config.yaml
model: "image captioner"
dataset: "photos with spoken descriptions (Open Images, Localized Narratives)"
train_examples: 203450
image_size: 64
grayscale: true
crop_scale_min: 1
horizontal_flip: true
translate: 0.12
color_jitter: 0.2
tokenizer: "word"
vocab_size: 4585
encoder_arch: "repvgg"
encoder_norm: "batchnorm"
encoder_activation: "relu"
encoder_depths: [2, 4, 4]
encoder_kernel_size: 3
encoder_stem: "single"
encoder_widths: [64, 96, 144]
fusion: "cross_attention"
decoder_width: 256
decoder_layers: 6
decoder_norm: "layernorm"
decoder_norm_position: "pre"
decoder_activation: "gelu"
decoder_mlp_ratio: 2
decoder_head_dim: 32
decoder_fused_qkv: true
decoder_bias: "all"
decoder_qk_norm: false
decoder_parallel_block: false
decoder_inner_norm: false
decoder_positions: "sincos"
decoder_cross_attention_every: 1
decoder_tie_embeddings: true
init: "kaiming_normal"
residual_init: "none"
optimizer: "adamw"
learning_rate: 0.0016
beta1: 0.9
beta2: 0.99
eps: 1e-06
max_grad_norm: 1.0
ema_decay: 0.99
max_steps: 15500
batch_size: 256
epochs: 19.5
lr_schedule: "cosine"
final_lr_fraction: 0
warmup_steps: 770
weight_decay: 0.06
Rows from block 7 of the image encoder of a small image captioner, named by matrix and row number. Rows with one number belong to one channel. Each number is 500 + 50 x the weight over its row's rms, rounded and kept within 0 to 999. All counts start at 0. Numbers have three digits each.
After each channel's rows are labels from the 100 images, of 14848, where the channel reaches its highest value: "strongest on" is what is common among them. Only what is clearly more common there than usual is listed. The data: photos with spoken descriptions (Open Images, Localized Narratives). In brackets: how many of the 100, against the usual share in percent.
# c3: 3x3 conv (encoder.blocks.7.c3.weight, 144x144x3x3, each kernel summed), inputs 36-71
# c1: pointwise conv (encoder.blocks.7.c1.weight, 144x144x1x1), inputs 36-71

c3.27:550588519425519522465405478452594532515494562565492476451522560518502517492496559410410400533571504495463453
c1.27:449518498386492584447501578512572532547532418573556521498527567502552500530469564500469521557572520515488368
strongest on: text has "man" (39 vs 12.3); text has "smiling" (32 vs 3.9); text has "wearing" (30 vs 12.2); text has "woman" (29 vs 9.3)

c3.81:533499472391559572537444476401546568547504498507482529499485510517457490562419493525571481464474531488477488
c1.81:465522553405483470518496551519522455531471477500583513448427444476458559508512510465441488511487571546430525
strongest on: text has "wall" (56 vs 20.1); text has "standing" (49 vs 23.8); text has "holding" (43 vs 15.9); text has "sitting" (36 vs 14.7)

c3.77:520551444474491454416464464566495453515496508428492516438535505413430496485468468519436551621528513394515542
c1.77:525510484513472434380509561549483553569481346469451558521486534414488462499464440483471536520486513396437515
strongest on: text has "table" (37 vs 12.9)

c3.50:532479550442482512391504504538517639532553602529578473515527573528434571543462447586530505519578475554505427
c1.50:473543527493465502453434509522497562618557440488576542545473555539522568534453449539517516484539477569490437
strongest on: text has "sky" (51 vs 25.3)

c3.30:434654493504538569441471509489481444444506529514548501411494485522497489458477520435456489375542502550420487
c1.30:485557441499558532420498488441425466377444497524546471484469533479520590374454426506451462437529466466435449
strongest on: text has "text" (27 vs 6.4)

c3.139:436578491479439507521502487484562565494523514521538432445524507573547472497507525557529477516517576521528485
c1.139:509571511492426501557504456529571537510518527506572486395560529525602487500459522551578489538564568584519515
strongest on: text has "trees" (94 vs 27.6); text has "sky" (70 vs 25.3); text has "grass" (35 vs 10.3); text has "plants" (28 vs 10.3)

c3.107:511463489505516418495522498497387377576469511558452493529538455539537457368497439489459399483570446515460456
c1.107:487450469540542376467481469521507405645443508502503485569574474432527496398427527481499438504604580606476436
strongest on: text has "white" (29 vs 11.7)

c3.114:488467533434472523476579528579489470509441490502507502496480526507411550478489580610486566521502422455503495
c1.114:468461535542458513480555507587580495598535466494614461557475505519418553503501572546522546444608479554520454
strongest on: text has "white" (30 vs 11.7); text has "color" (30 vs 12.9)

c3.4:500462440486546543464420425456525573569438462486466542464431533492498532523454484525463541408438544571447493
c1.4:435468511529470519493442461440396540447479514487406480511472496421460490421464442453402481504462411379503475
strongest on: text has "man" (31 vs 12.3)

c3.117:467479499471485534495523377448563540503491543452534484392511506545483492498530482603483555566482447526503544
c1.117:481494432518533578505509432448494513528517512371481534342526505529482443478543468595491516489492458528511507
strongest on: text has "trees" (87 vs 27.6); text has "sky" (63 vs 25.3); text has "grass" (38 vs 10.3); text has "water" (30 vs 8)

c3.14:497532511395463483410492501476539530502441457537493572579416505469562475557466590390482467559509521537465441
c1.14:509515518500508432377434491480512491514469431454486501568516524466479485550429558472502554468440525485444453
strongest on: text has "text" (30 vs 6.4)

c3.142:526465468516432430465497467584395425448470455495440490454456473446427451474443465430492416587446412405448459
c1.142:514486498489465457501561448570453542457451502523468479571495593425477545506420532434459407516513555469513383
strongest on: text has "building" (25 vs 8.4)

c3.49:574530519465506488501550470493487563473476564488487544487574553576373531448472473642478568466480508465517379
c1.49:555532505464504515533381455462486502467394510522491596435602504565391591488460478525416544399529450506479479
strongest on: text has "road" (27 vs 8.3); text has "car" (26 vs 2.5)

c3.43:520399523564477563481575539545478495529433526572538476497471540541510527501465500428583483501449480493557495
c1.43:534388483542528475499419506489531496555423465553572484536445531478559497479441490517570511485539547592519445
strongest on: text has "buildings" (31 vs 11.5); text has "road" (30 vs 8.3)

c3.62:465562428473509483471555490525513528412452463551524545608534507421484456571588499478567529570450437519518510
c1.62:444481454429475527419463496488488547401353440445459506596522557463470446576536433461542526526471411455552466
strongest on: text has "text" (27 vs 6.4)

c3.37:434473485460453532510500533483523499371492537462563450524544502564512458515566531474476472488502504484551469
c1.37:507433445514437466464485549583527508502477422494569487502554498503552444585525493483452488444485470532540457
strongest on: text has "wearing" (42 vs 12.2); text has "man" (40 vs 12.3)

c3.12:410562555572492489545441567391517499413525435466554460508483522456509534525464509437523480535527534519544477
c1.12:464538505489510542545438554426419442426519448376473524517558532529524485580432436465503486486482502450524470
strongest on: text has "buildings" (30 vs 11.5); text has "building" (27 vs 8.4)

c3.140:433564482416412526563501503534529500496543482373442431463505484555599475514501542495487474441495488469465517
c1.140:413558423443454468478478524571579477563583470427485540468556499541560519474487556529492476445575497621463483
strongest on: text has "trees" (79 vs 27.6); text has "sky" (78 vs 25.3); text has "buildings" (36 vs 11.5); text has "road" (29 vs 8.3)

c3.78:508546439524551544423492460528562544584476505438531460462481505468469558532423513503519552522471580512571440
c1.78:542526449459500588499517507579540457580519450477517441506542483533430584536441495571548561451549568556490413
strongest on: text has "white" (28 vs 11.7)

c3.113:496476510530465535536521348426524497404496463436552465492440427550444509468506485408544490495520546438541483
c1.113:415546506515472536494461485495564457502489438514596490534489385508452543596500609487488416483540459522451406
strongest on: text has "text" (35 vs 6.4)

c3.73:417512437443431527520395541563451460551508482436496382474477449547539484571460452494563555415568511494556485
c1.73:469550417516429532518422528572531493464465461549483378478520482460617488471501516517579580441459563486446467
strongest on: text has "color" (32 vs 12.9); text has "white" (31 vs 11.7)

c3.97:564525529502502532548497434469433487498508401497559506517507501483526507473451385446532586409517389527465522
c1.97:493465542488480591574397516449424480495506507461460580496448389566500444489505431513532560429539462515494481
strongest on: text has "holding" (38 vs 15.9); text has "man" (35 vs 12.3)

c3.34:488491530438528490482494421427460548506484516381501454547454475530473580569555515560463489485484512490490448
c1.34:451551470485542468432489482483512555459513522406476475556500512526461531618544495442490528486519525451467452
strongest on: text has "trees" (58 vs 27.6); text has "grass" (46 vs 10.3); text has "ground" (38 vs 7.6)

c3.9:449510500441535421427474488480521487579502559512491458512488465488487504501493477506482436434453556413510544
c1.9:435496454430463308430513450471470426528453365436469463533460519450486458520497463445439501440435538465512504
strongest on: text has "sky" (66 vs 25.3)

c3.103:528570507421552475428483490503449429395459488515562542501498486545420499420486451444545422540453468476412455
c1.103:513513597474519476451455496429459434475461461537455520560465492540519495498542452472432502461475462427489502
strongest on: text has "food" (39 vs 3.1); text has "table" (35 vs 12.9); text has "plate" (28 vs 2.2)

c3.40:529482435558550544492531392458490423492442508478444578439426495475466500581496444435520582540480406340541493
c1.40:552473411487405507513454441553492491470503519411503607448507466551534436525539472441478588565406497461500427
strongest on: text has "people" (52 vs 21.3); text has "wall" (45 vs 20.1); text has "table" (44 vs 12.9); text has "sitting" (39 vs 14.7)

c3.111:445456545361455585430509546568438558508496496485430485533489465498489558520326507545574477524476450533460463
c1.111:462459504443521506544485486532392550492515463436421488522524509580572556480362473484508572514470491503516487
strongest on: text has "grass" (27 vs 10.3)

c3.24:554536475516570493537442481431470497472493463474493524492513538468541537396431451445491611485507489509558451
c1.24:480563467454474476518426483431449520513470489462480448517485510516486512433519439478507548393507452485526452
strongest on: text has "table" (34 vs 12.9)

c3.134:518545488490424590426405547481497490572545390474570465517452503440605400541486512498392553497538564550497552
c1.134:516448468477391575478483509553610487647524470478511436523509511477515482500509492510410519526593502684463539
strongest on: text has "wearing" (40 vs 12.2); text has "person" (38 vs 17.1); text has "man" (36 vs 12.3); text has "black" (28 vs 9.8)

c3.87:543375536463393486512618455490447470499479493510492557506481541408431547533497429469501441536515437551415507
c1.87:528369523471387515453543505445500491482508488526504541491431469462457518495521508426491484452508503490433471
strongest on: text has "lights" (46 vs 7.6)

c3.90:515416520472521593490582571491520525522440515547496581516505535484506565453358460444534473473630456524470441
c1.90:517390471528516524535568494482521538521501463495467530521517580445462544436494450430496492506527459553524484
strongest on: text has "dark" (28 vs 2.2)

c3.131:501537490451450595478550538533589553470513514524465544385476565513518525399431548468420352512572542503536470
c1.131:467507464428436538391507539538528550457488494458501525432490577459529512431411520508451419519502553498532401
strongest on: text has "sky" (52 vs 25.3)

c3.8:448535552467558489437529503543491461437484453527547490623405468516522417587491474448446488530522578533491507
c1.8:482511511463518463416529524486558448524472415527488448510371440406561456584543574500433539496466533528427473
strongest on: text has "text" (26 vs 6.4)

c3.109:509511429483551567486457512388443521496509459506567515475501567513501514488569489452523489489525501578517476
c1.109:500511442497476574479486487579579521534497525495563474518587501549540567500422476532458471499598530619502466
strongest on: text has "sky" (60 vs 25.3)

c3.99:524487481531574467547472479514502464576420484512405521511482442498571363485491474499495504456513457474460538
c1.99:502507491487480513510530464520601436634406473439518539481470504469529449476523601511457455518511520523494549
strongest on: text has "people" (51 vs 21.3); text has "sitting" (33 vs 14.7)

c3.82:496475544505539487444527549645495486533433529529487577517566471477476463565434497452458498534472472516501436
c1.82:462512502491500527454514568637538594557529558521508573430583438538503502530410489483554515486506514519458500
strongest on: text has "standing" (55 vs 23.8)

c3.22:500486504462474607506508516530469432462457541519485518610555366573492524481592539530555523512581519503435523
c1.22:498482564476500542510550546578473403496448591527456508562582507502577498471521433517489549577503601490476538
strongest on: text has "standing" (51 vs 23.8); text has "wall" (49 vs 20.1); text has "man" (41 vs 12.3); text has "wearing" (33 vs 12.2)

c3.132:468547514445488537399492584536456493486479447516537565484481489399444501503436494518492422595462454506533384
c1.132:519511561457462536491458592502376489457500458516443525466479569450474488542480485503546480473470430447494316
strongest on: text has "lights" (39 vs 7.6)

c3.20:535513427545435550512435533495478486478523572510556438451504524538542456554472468513476512507558534509580508
c1.20:523514450488397439478484453480535386545616501516550480505548481493522497492461543542357496542598490599462501
strongest on: text has "black" (25 vs 9.8)

c3.52:486479499526551445550460516474519432475491465620392611461448510431562466466401455449520535482457553486562570
c1.52:482475464543484437517497488455528509478491426585372511495420522478436452441406405551585479553519503530566482
strongest on: text has "table" (67 vs 12.9); text has "sitting" (48 vs 14.7); text has "wall" (45 vs 20.1); text has "front" (27 vs 10.9)

c3.45:527455539558546468581474537399406487450459636424526536482526599538553517496501553396549536598511393418549491
c1.45:517431535460445530573440548404557508573497568441586448521550501580497517455506536457500486529515477580510462
strongest on: text has "white" (28 vs 11.7)

c3.120:506454570570505546467478482452503475534527502428527497461519509482467494582490487484388584464575501453556502
c1.120:522459525486518558528501458482551486621476463464502522477483500475402504562448521489503472501587523510536549
strongest on: text has "building" (30 vs 8.4)

c3.11:597584487452519517527531495386448465594471573479434579543444441591416539553480546506467533503501362459420454
c1.11:458549501458525556487471532380475460442470559499389582580464412479488563471379518502509552500448376434474451
strongest on: text has "woman" (27 vs 9.3)

c3.72:473400484471505535469504489468518541545500541529529450584431466445518514599527467505539485577533538488426459
c1.72:445413413501524547437468543531507501522508503481532441564547566479500394586472512555543444521521505491471407
strongest on: text has "wall" (47 vs 20.1); text has "table" (31 vs 12.9)

c3.44:454521514470410632442425576578510454546495498439496442407614409504498477493488510467539498539468546489593544
c1.44:383538456501413636517516466549513469564549561442517457412571474531473515494518520511544450466484551537533543
strongest on: text has "trees" (74 vs 27.6); text has "sky" (55 vs 25.3); text has "grass" (27 vs 10.3); text has "plants" (26 vs 10.3)