Weights of a small image captioner.
Data: trained on photos with spoken descriptions (Open Images, Localized Narratives), 19.5 epochs.
Rows from block 2 of the text decoder, named by matrix and row number. Rows with one number belong to one attention dimension. Each number is 500 + 50 x the weight over its row's rms, rounded and kept within 0 to 999. All counts start at 0. Numbers have three digits each. After the name is the row's rms in percent of the matrix's.
# q: attention query, key and value (stacked) (decoder.blocks.2.attn.qkv.weight, 768x256, the q third), inputs 0-42
# k: attention query, key and value (stacked) (decoder.blocks.2.attn.qkv.weight, 768x256, the k third), inputs 0-42
q.120 106:585519516582509509555542430519519562520441456498437445486460496533397639527533485552570441472515531468510464426578530469469349517
k.120 103:436437506411462396436468505482486524457477470499465442497411476443585556422565530471493523467486495523513562543529528608533560487
q.121 102:552565593517455453464490452479503530450425408534427552508460499484491542541514521378505578508495468482488479449518532488493417504
k.121 104:470536456505521487500539469478449581568497443359484507427497467546546479351422510508399485531499473605477504473457521543470550520
q.122 095:526506461567475579507530530567443479416552467460521497635547543517506449477500479476542516500517566515493454575490461590583468562
k.122 095:466476591571491490465472533464513488505601496556507571416527568544448613524510526489393453543600546436560521517509482452478449431
q.123 103:507478445546504501462540570444567536433448493525441552468447525428529525556407491436442612498468433505495648457491537437501461456
k.123 102:539621457478485481494440449506497532499495466524627590518458536539501473506392495541556530515561488543478496530487435454475526552
q.124 107:595448504489486509469459486453509520558511511495488502534345454538438453482549522539431449494575500366460545565451563488462520457
k.124 109:497554439523473458599469477420655544521479489565547481525508423494458561464461495559477523451469521446467594436532550480505532514
q.125 106:484494431602520494532433474458537486571401374481545522504504430558475511566511564626536530558608555546505490414483522512548552516
k.125 104:529522587515480481504456351523542497526573445483485468531517509498508513549500627528393487532424480488396462442522553492518420459
q.126 106:441463535466534438610582546453523498452492376463438495500453569539451484482482496543481496522516563511526540568633474524476528429
k.126 107:516499546506607554476468528391502490512503533528446482486536491501587430400471538450372549450571444511612511540496611578517452471
q.127 104:482448466492508466460494434571536528515484603474514538407421508585455435431466500436552522517588498442427478504507571457518545435
k.127 105:517468533526574438510479490550481521543546447539526480477412518454391493541496579489492437483571557420424514501481485557398473422
q.128 105:550560514498560456538446487489492440511438523515529596536498485499473502444531632538508399556553537446501426457521443484375452437
k.128 102:516422528481510545486532572471384544520539498559467453428459475413484512559601490548463595460563469570530460489510591425603526562
q.129 099:477536414502581481548380414490554460437510550499548570555514491505519487495623476480521386576519437524524474461595480430461505573
k.129 096:494351525498514547461545475545404504561608506497493536459463405465542523614521474532375585434509563509500503501548513466549489474
q.130 097:481482512504532424438466476439554522429502540399478529506503411492524345511449484492483408501411616459475541491564482600502488511
k.130 097:472518496409489510592541553452534441473512448487487507551442461545529538501500453497497521516570395467666531521435530468588450547
q.131 098:488490503519512482444514439461534522577516372532541482475586447529519387492572478535515556530468501453469512524584470524559591527
k.131 099:576535546442483445555536469562539506568609475440563452529514531536483495488477477506412491524462477486568461567496586441508480464
q.132 091:435591521562535506509534505573459490592621524592538516488566596565452448578420529577516473452536552550446503460550484462537458462
k.132 091:494450452472567539451490557456440473468499474501463579551540503490492510497593484501521497416554536541526507474528596583481468521
q.133 095:369496535485582471494555416480529555532492501416527508480422425406362493597444518461558615543540568505456428394553536424502489530
k.133 095:604509461552566527588466470511457518459472453537555518443461461483560529448550529508470496551515594419488558447524552665528483593
q.134 100:450473498523490559532491514484489533496459606558537465591585555500510554418610436458569474636528429484486499442473555507526463565
k.134 101:574479510548433517528480596438544459505516526557363483494480567411465521478461516548498471422535537445435466517476470415481499488
q.135 100:539538389411524557503499547538424507470557576465481505508570553346476543512528529535523440470448455483599501490512592468491461513
k.135 099:475565513632564569488581435487419539416484367471513514486511438465438500502438473440527517464535503565421517544527560478550537487
q.136 095:497471534491520397477570485598467542543518486438459440530556453539521602510530541500512414495479529403507517512394548616557450521
k.136 095:531480375478551528532499546478564375521425482533570513538421447462444488538410457533542539513514481529457575489497448524505525502
q.137 098:465512566532471572483425512550494526526512573395488482413473543550504499468544459444501464496506508438505525562488496496447476465
k.137 099:590459542515514518470515506532514416590523447427461505412460438478510526485519502452415516426575528498497532416507542619516489461
q.138 106:417468487555497487534499571560560486598427492493482555485520527516467483475506543452524539559498393480533467507512499526477500463
k.138 104:529427475528606429522506486489486421573440461514502513540538538480482472548512450561528598521485525439451468529547576557489603493
q.139 099:404536523460538489482439500464434450495393547470529540428500473505490475485487441567548477558537531492492568542530551568454545588
k.139 100:538517456415476548476531464541531514483493448440499529532522458542447454509476500497536528541507399560440518497436435409590400596
q.140 095:480468548536474435531425551493478512419438560545535551478508428565486519475558502585452523504468526476421589443523527525518488465
k.140 097:484527514459509473444402580470554529505450535561447528581478527546477595529521528452512564469504536505507541488393495520512457571
q.141 098:489486595512492515415545509431527553488564438488390480479480434477503605434446501551435569440477514467532571512528523501459385415
k.141 098:550480394547473492418443471511486518515594474457518529599437528494482483568485448503483509433442575526557519529428570503520496547
q.142 095:497506511551580600466524540484539540409562471563583415507510489573543534534526519453521553402525472495536566522429487535465510504
k.142 095:574554504544485561543484455491410524519520463568516516502490512544493476481483518513422383422543491476527472580510569475501461480
q.143 100:448471488501447524479481453603508511451507575410491442446514596475453508406548598495434474562513494484525483524682490400430535614
k.143 099:546450512510518487459566492459500428439480460429563562446529570544492489531513470453500462477482429443454495543453546369475466559
q.144 101:369443572467467449540493477506503493500477473549450519458438485501382480522456585570490530528534483472542475469621514508432506564
k.144 101:524440429489474490476557437493425482480452585507469496401492485577522418563534554510430495512521514496442512490589547459525462477
q.145 101:408502564503585538492412491503438477468551538488506507521476508497523527566449533588489453508459517547475502511422536476464496464
k.145 103:432534498461449500412531490535524538537505433528444427527445478487539489467415572520459541466483477593479526554505560519490398515
q.146 094:393478434544582448497511523480539487477495571409418523449551527513446470539494510499511453470445377577431476520467463457509454287
k.146 094:597524541551495615462398489554569526550493516469450594519503399535473493549524441473387606474525571521565476501476523475551552560
q.147 101:514473403567477564475504476432451568536507578539481545425513502534511534522434492499544498494422513508540540456496528489607391528
k.147 099:544536551537404494506435413438496555503547517515491597564430552466470583514487459450521418510501506455494535598482521487517427503
q.148 097:491480401527464480594474423466488511526463540571548532475451458467455469536568452499451431603368503569467516513537423411526466457
k.148 097:473491510507458453462489559504537464565450536444508520536536405573448530563434529519446524595475578564442563519461507453385573517
q.149 100:503498593513485494416520437574502559485498498452533522490424513619414518511512551454440475496582566465444435631490476569462452640
k.149 100:521488488490522541465651510490525466470498379532435545446519513499459436571473518502471545465557393541446447463532511453549465515
q.150 103:461580476464534550384520568408440576537477503471517472460472443384586504466490488461511558551466561526419483411463503546501504493
k.150 103:525476442532440449497493460505480509500435453405528483517401506595491466461500589424507466482518508521499543473537385450464507523
q.151 109:534481504504536440474416574481512544500437519577417608426542540580459518455406499608483471464542483512460527550490517471499467476
k.151 107:511539604534563520512488528546488547488526514571473494554572496421591503434539527568438449452452511421505417485541622502503491476
q.152 098:444426519485530535548441586523477575514464514496539506464505477547457448584516557420581558437477585476483353623465434462511475540
k.152 099:551555558476447535504545454545613437510501454476472565412510540546548506460351480425530568517482527477489516471541515441468571477
q.153 104:535502473518516433448455486598568485429506516514489508539381547522605384505455396621524608509485497596444520528402431538533528441
k.153 106:527556537474508537488425491452504489459427507524543361525569459569519439394538591529613475459465406436534513376554441499465425541
q.154 101:455521464577481470505545555444499552544552397538489556596486508546471474417503543427503397496509530535495559514449522526485471475
k.154 105:479546560426498479443504495474499538490460480372547489426529495493474444637530418535511508578475428534573479501508497482505522489
q.155 097:570493466607469561540443457478544471533462625514461589578531528598480536535508479462565458433546498505488427425567525414547478499
k.155 095:584531496479454484466506480462560550442478558552571431564457544456487517528605430546410492548459588471467446543528512471435545533
q.156 098:515449477509517518584502476541477488473482544563486490484514530548476585509506551469494481545550480501463491414491457577500423516
k.156 097:532482511525566593461615565424445447508504514491498497479484476527513581543587507568498395532499578434532531570498554465573448500
q.157 098:529518597483530501536452489526477496448551594542480498459519406538399571429493444515462530532519415484442597488604480358506476521
k.157 097:455580477493478498453451558492448431562519531421486534530468447445506512537530536544566520502552518427397454428438467482481502490
q.158 092:518546545599517531441455584498475446568476476503530511539439555479562507453496462443599508488498524500560505527516583425504563392
k.158 092:554516514535482502522497505568504513479645482516542541483474442547470609513537498468486526542396548600551453541508382540552463495
q.159 097:515483444503509522517511513402450520489518489513468562481518561505475466494450497506538510494559500383541448524586506496471527501
k.159 097:552487523443433470503500434442539512519479431476447535545375591466429481488504473516560575438522509409487531546506595520541486451
q.160 096:465467483496628444478550571502483402443436473463466576473564543612480463388524500513461527455649480498499510525528487542576471456
k.160 095:552573482450418480504494563539429603530426471458427453495451510415459468522467585549429518447445471533568495554405524598565489584
q.161 095:590440490559508503464540527482521525426555502471604435500540569534402496483540464577409504343423505453434458446504441459471456491
k.161 092:525530528435408530503439449482432497418499503509476570407511537644661401449482564496523490469508459480530476476540445513441536525
q.162 097:580471432487414477600456572513509513419538521468460491511443519445548533451531452512477517538520542528564451480460460445442510543
k.162 097:464500438444516525474545495483499579546596530537505516509537497483462460458521496518603522464539476459511427481491496414601484487
q.163 100:524561536580463522494525509519434511564433449436444478464444523501502507506491588572419448429552440546568422507520470466548496438
k.163 100:512427494442511476539493487480404540485481558466453537560590513431546462498540370457445484411522581531396466565542550526482438508
q.164 099:537488430528484442559522521547537564508474510445450546573577610453470506446501536497521502550440512485469500442458624498449559559
k.164 099:504507488481517523477549538504559417562485489451437493472482530563607635535507558510471405501540516478519499494521463465516548483
q.165 101:520504479513468435502494483525480454506472487548485472430486591533468488585461536457517536569600508478460490492532542456553391449
k.165 100:557523555500465519518515391488518557525511467465501547606503487581517530452437541515495584511447505470552503494441441553531551441
q.166 096:483499417502455518492543643553490520495450570421435509484483464490547558525510536508542486445566515443506553573554535430531539430
k.166 096:489552474527494441588439422489518506530482444539480513557443487413543454525503465493506539481540510520541514429491493517562487514
q.167 095:456444428476511536444446470506449511448523473566434442536475491503566465408494547484469543523540424478579431512466508487557462426
k.167 099:505524480527528477487492594480474469573535464555513493541459571552531471478454503546462576495502550512494569494555513512559494571
q.168 095:560460463519424339555516506545557449525395527472475519502485526563484544521529536513480550461546429472520480488514410508520612508
k.168 096:526479591469435476416604597434526560593472406507491548473532552538497561562584469465536538520473501448612544597440551497522473491
q.169 095:447438432515533467475540512494465489501523593507529402509493576571505564545551422516545463497500450486484446495475414556498579493
k.169 095:468415531586480537548428571452542567503514463557578541495564585467541483444508492533577547557551552553447539461574460537524495486
q.170 101:489534435512546448559425486533464634560502606407523489430455479608511501501453540542505554441485507510471520620498418527526444364
k.170 100:550542488506478514458507483569436516495600478451459530510417535499547411446470431657536518487494501585508497578484539533472474567
q.171 101:476510524555499499606433514466483546520467436491420458536483538513512521458484494492548476481410436519526555556572361459412524538
k.171 100:509436509446524472480500493521466499533539513551505532450492589557416551377490430505486500503523536471452503430420461473497419491
q.172 096:476465451430417475497596490459484463424508525494425461549547481587534484488633522529399558494446494451491555585514540503476513495
k.172 093:482564371481477551518533546509550465452498475495481515507476475567582432467489439517446552455433517582540495496556502483510512510
q.173 094:482440486511568466527499432483464558526541419550555554414549489437534436501493476490510575403536468507485438592448507536605562490
k.173 094:534445486436474463474507528518414573569539532435494495471502452512480494585604447572513543538502477539455440462511427432525575605
q.174 093:592548500526505533494529433561537466483546594507469543481468548502555525607471544470483464520397499508514441573502509551456571500
k.174 095:484498521523535467526479566485459551540538476500461458518578563510517487450511613572507535502528487482452497470509442501534419459
q.175 106:524505548524370522576512460489471442555474503442549521433526526476462427544487595572568455493468610476498435430450462524421534545
k.175 104:547467508469536552517538476440537443575501566600524561506461473575470590593542566538548501478484450440499489554565495465399549477
q.176 098:445449575503485458512561516496495546555482445518549477483468496513507459499521547577520479422436569498526374463474350573571483511
k.176 099:533512590479527511412506501443550523558514557470493509386510503443477506495509505536478499480440515547500444533533499531449435495
q.177 095:545503490472464557515550504490568504533421504572523441450453553519472447551517680590526493405549580607564527495579542472517435418
k.177 095:439501579520492543517534463406404535467560526447510478526489501514511526466417535560450499450487458485584476541611570450488454486
q.178 102:551471485553504393582461544419526494503568496469542478538534513492501561536434527498506409435379546474475507433446443501433539519
k.178 101:524468521455481526426497480575467484496538523519525602466528517485547536476545551573422444491525534464449417525507474463492464515
q.179 091:453439590531440512602514519459482546526407532545421549527464473514520573506527547529513500509556539459579520533412444544513491477
k.179 091:400569499485494449467590547562425548555568448526456415474400542506502522587462559510550507479546492515497551492477539566437403460
q.180 100:495472420515453494596461458499631483529585474433467511480457467593527434444546461504476557367402526467507564492555466504403534501
k.180 104:476538476505513575469491557472524479487480468533486482435431493528533520490478472531515534539477566455546507530484496462496503455
q.181 101:539577380525447466512444434456466558450575586501464418454544496453521564530536425486439445528430580462456493464442425566438500499
k.181 102:455516453505551438599480523573513443504519494451420547541480449506463486502511614624465514495507526433470596459481523538508624473
q.182 096:512460577408543532567485488446491589441419507418533499551601432470491447465453461489520585488509507481505569567469592502486497460
k.182 094:450511451514518512576476468481527555484564421473454476490487489597513502518541514450570417543469464533531463416519459446465535483
q.183 095:559443465443531482522497506471476502449511443494445453490513494553492379525501464522513458520524464535533540526570583432528518476
k.183 096:512534509532455510443538435470480570463514558585502465519513451464521528530406425464432490518464540551563467482505464520491537522
q.184 098:518510500468459520547543492482510475401625520489502544535583534477452563530545504437523409489581538546483495493518473616520556480
k.184 097:438530462445433483485503519507484510450489501517475353563571449600445549512503459539548487557448538458458541473568461408532545499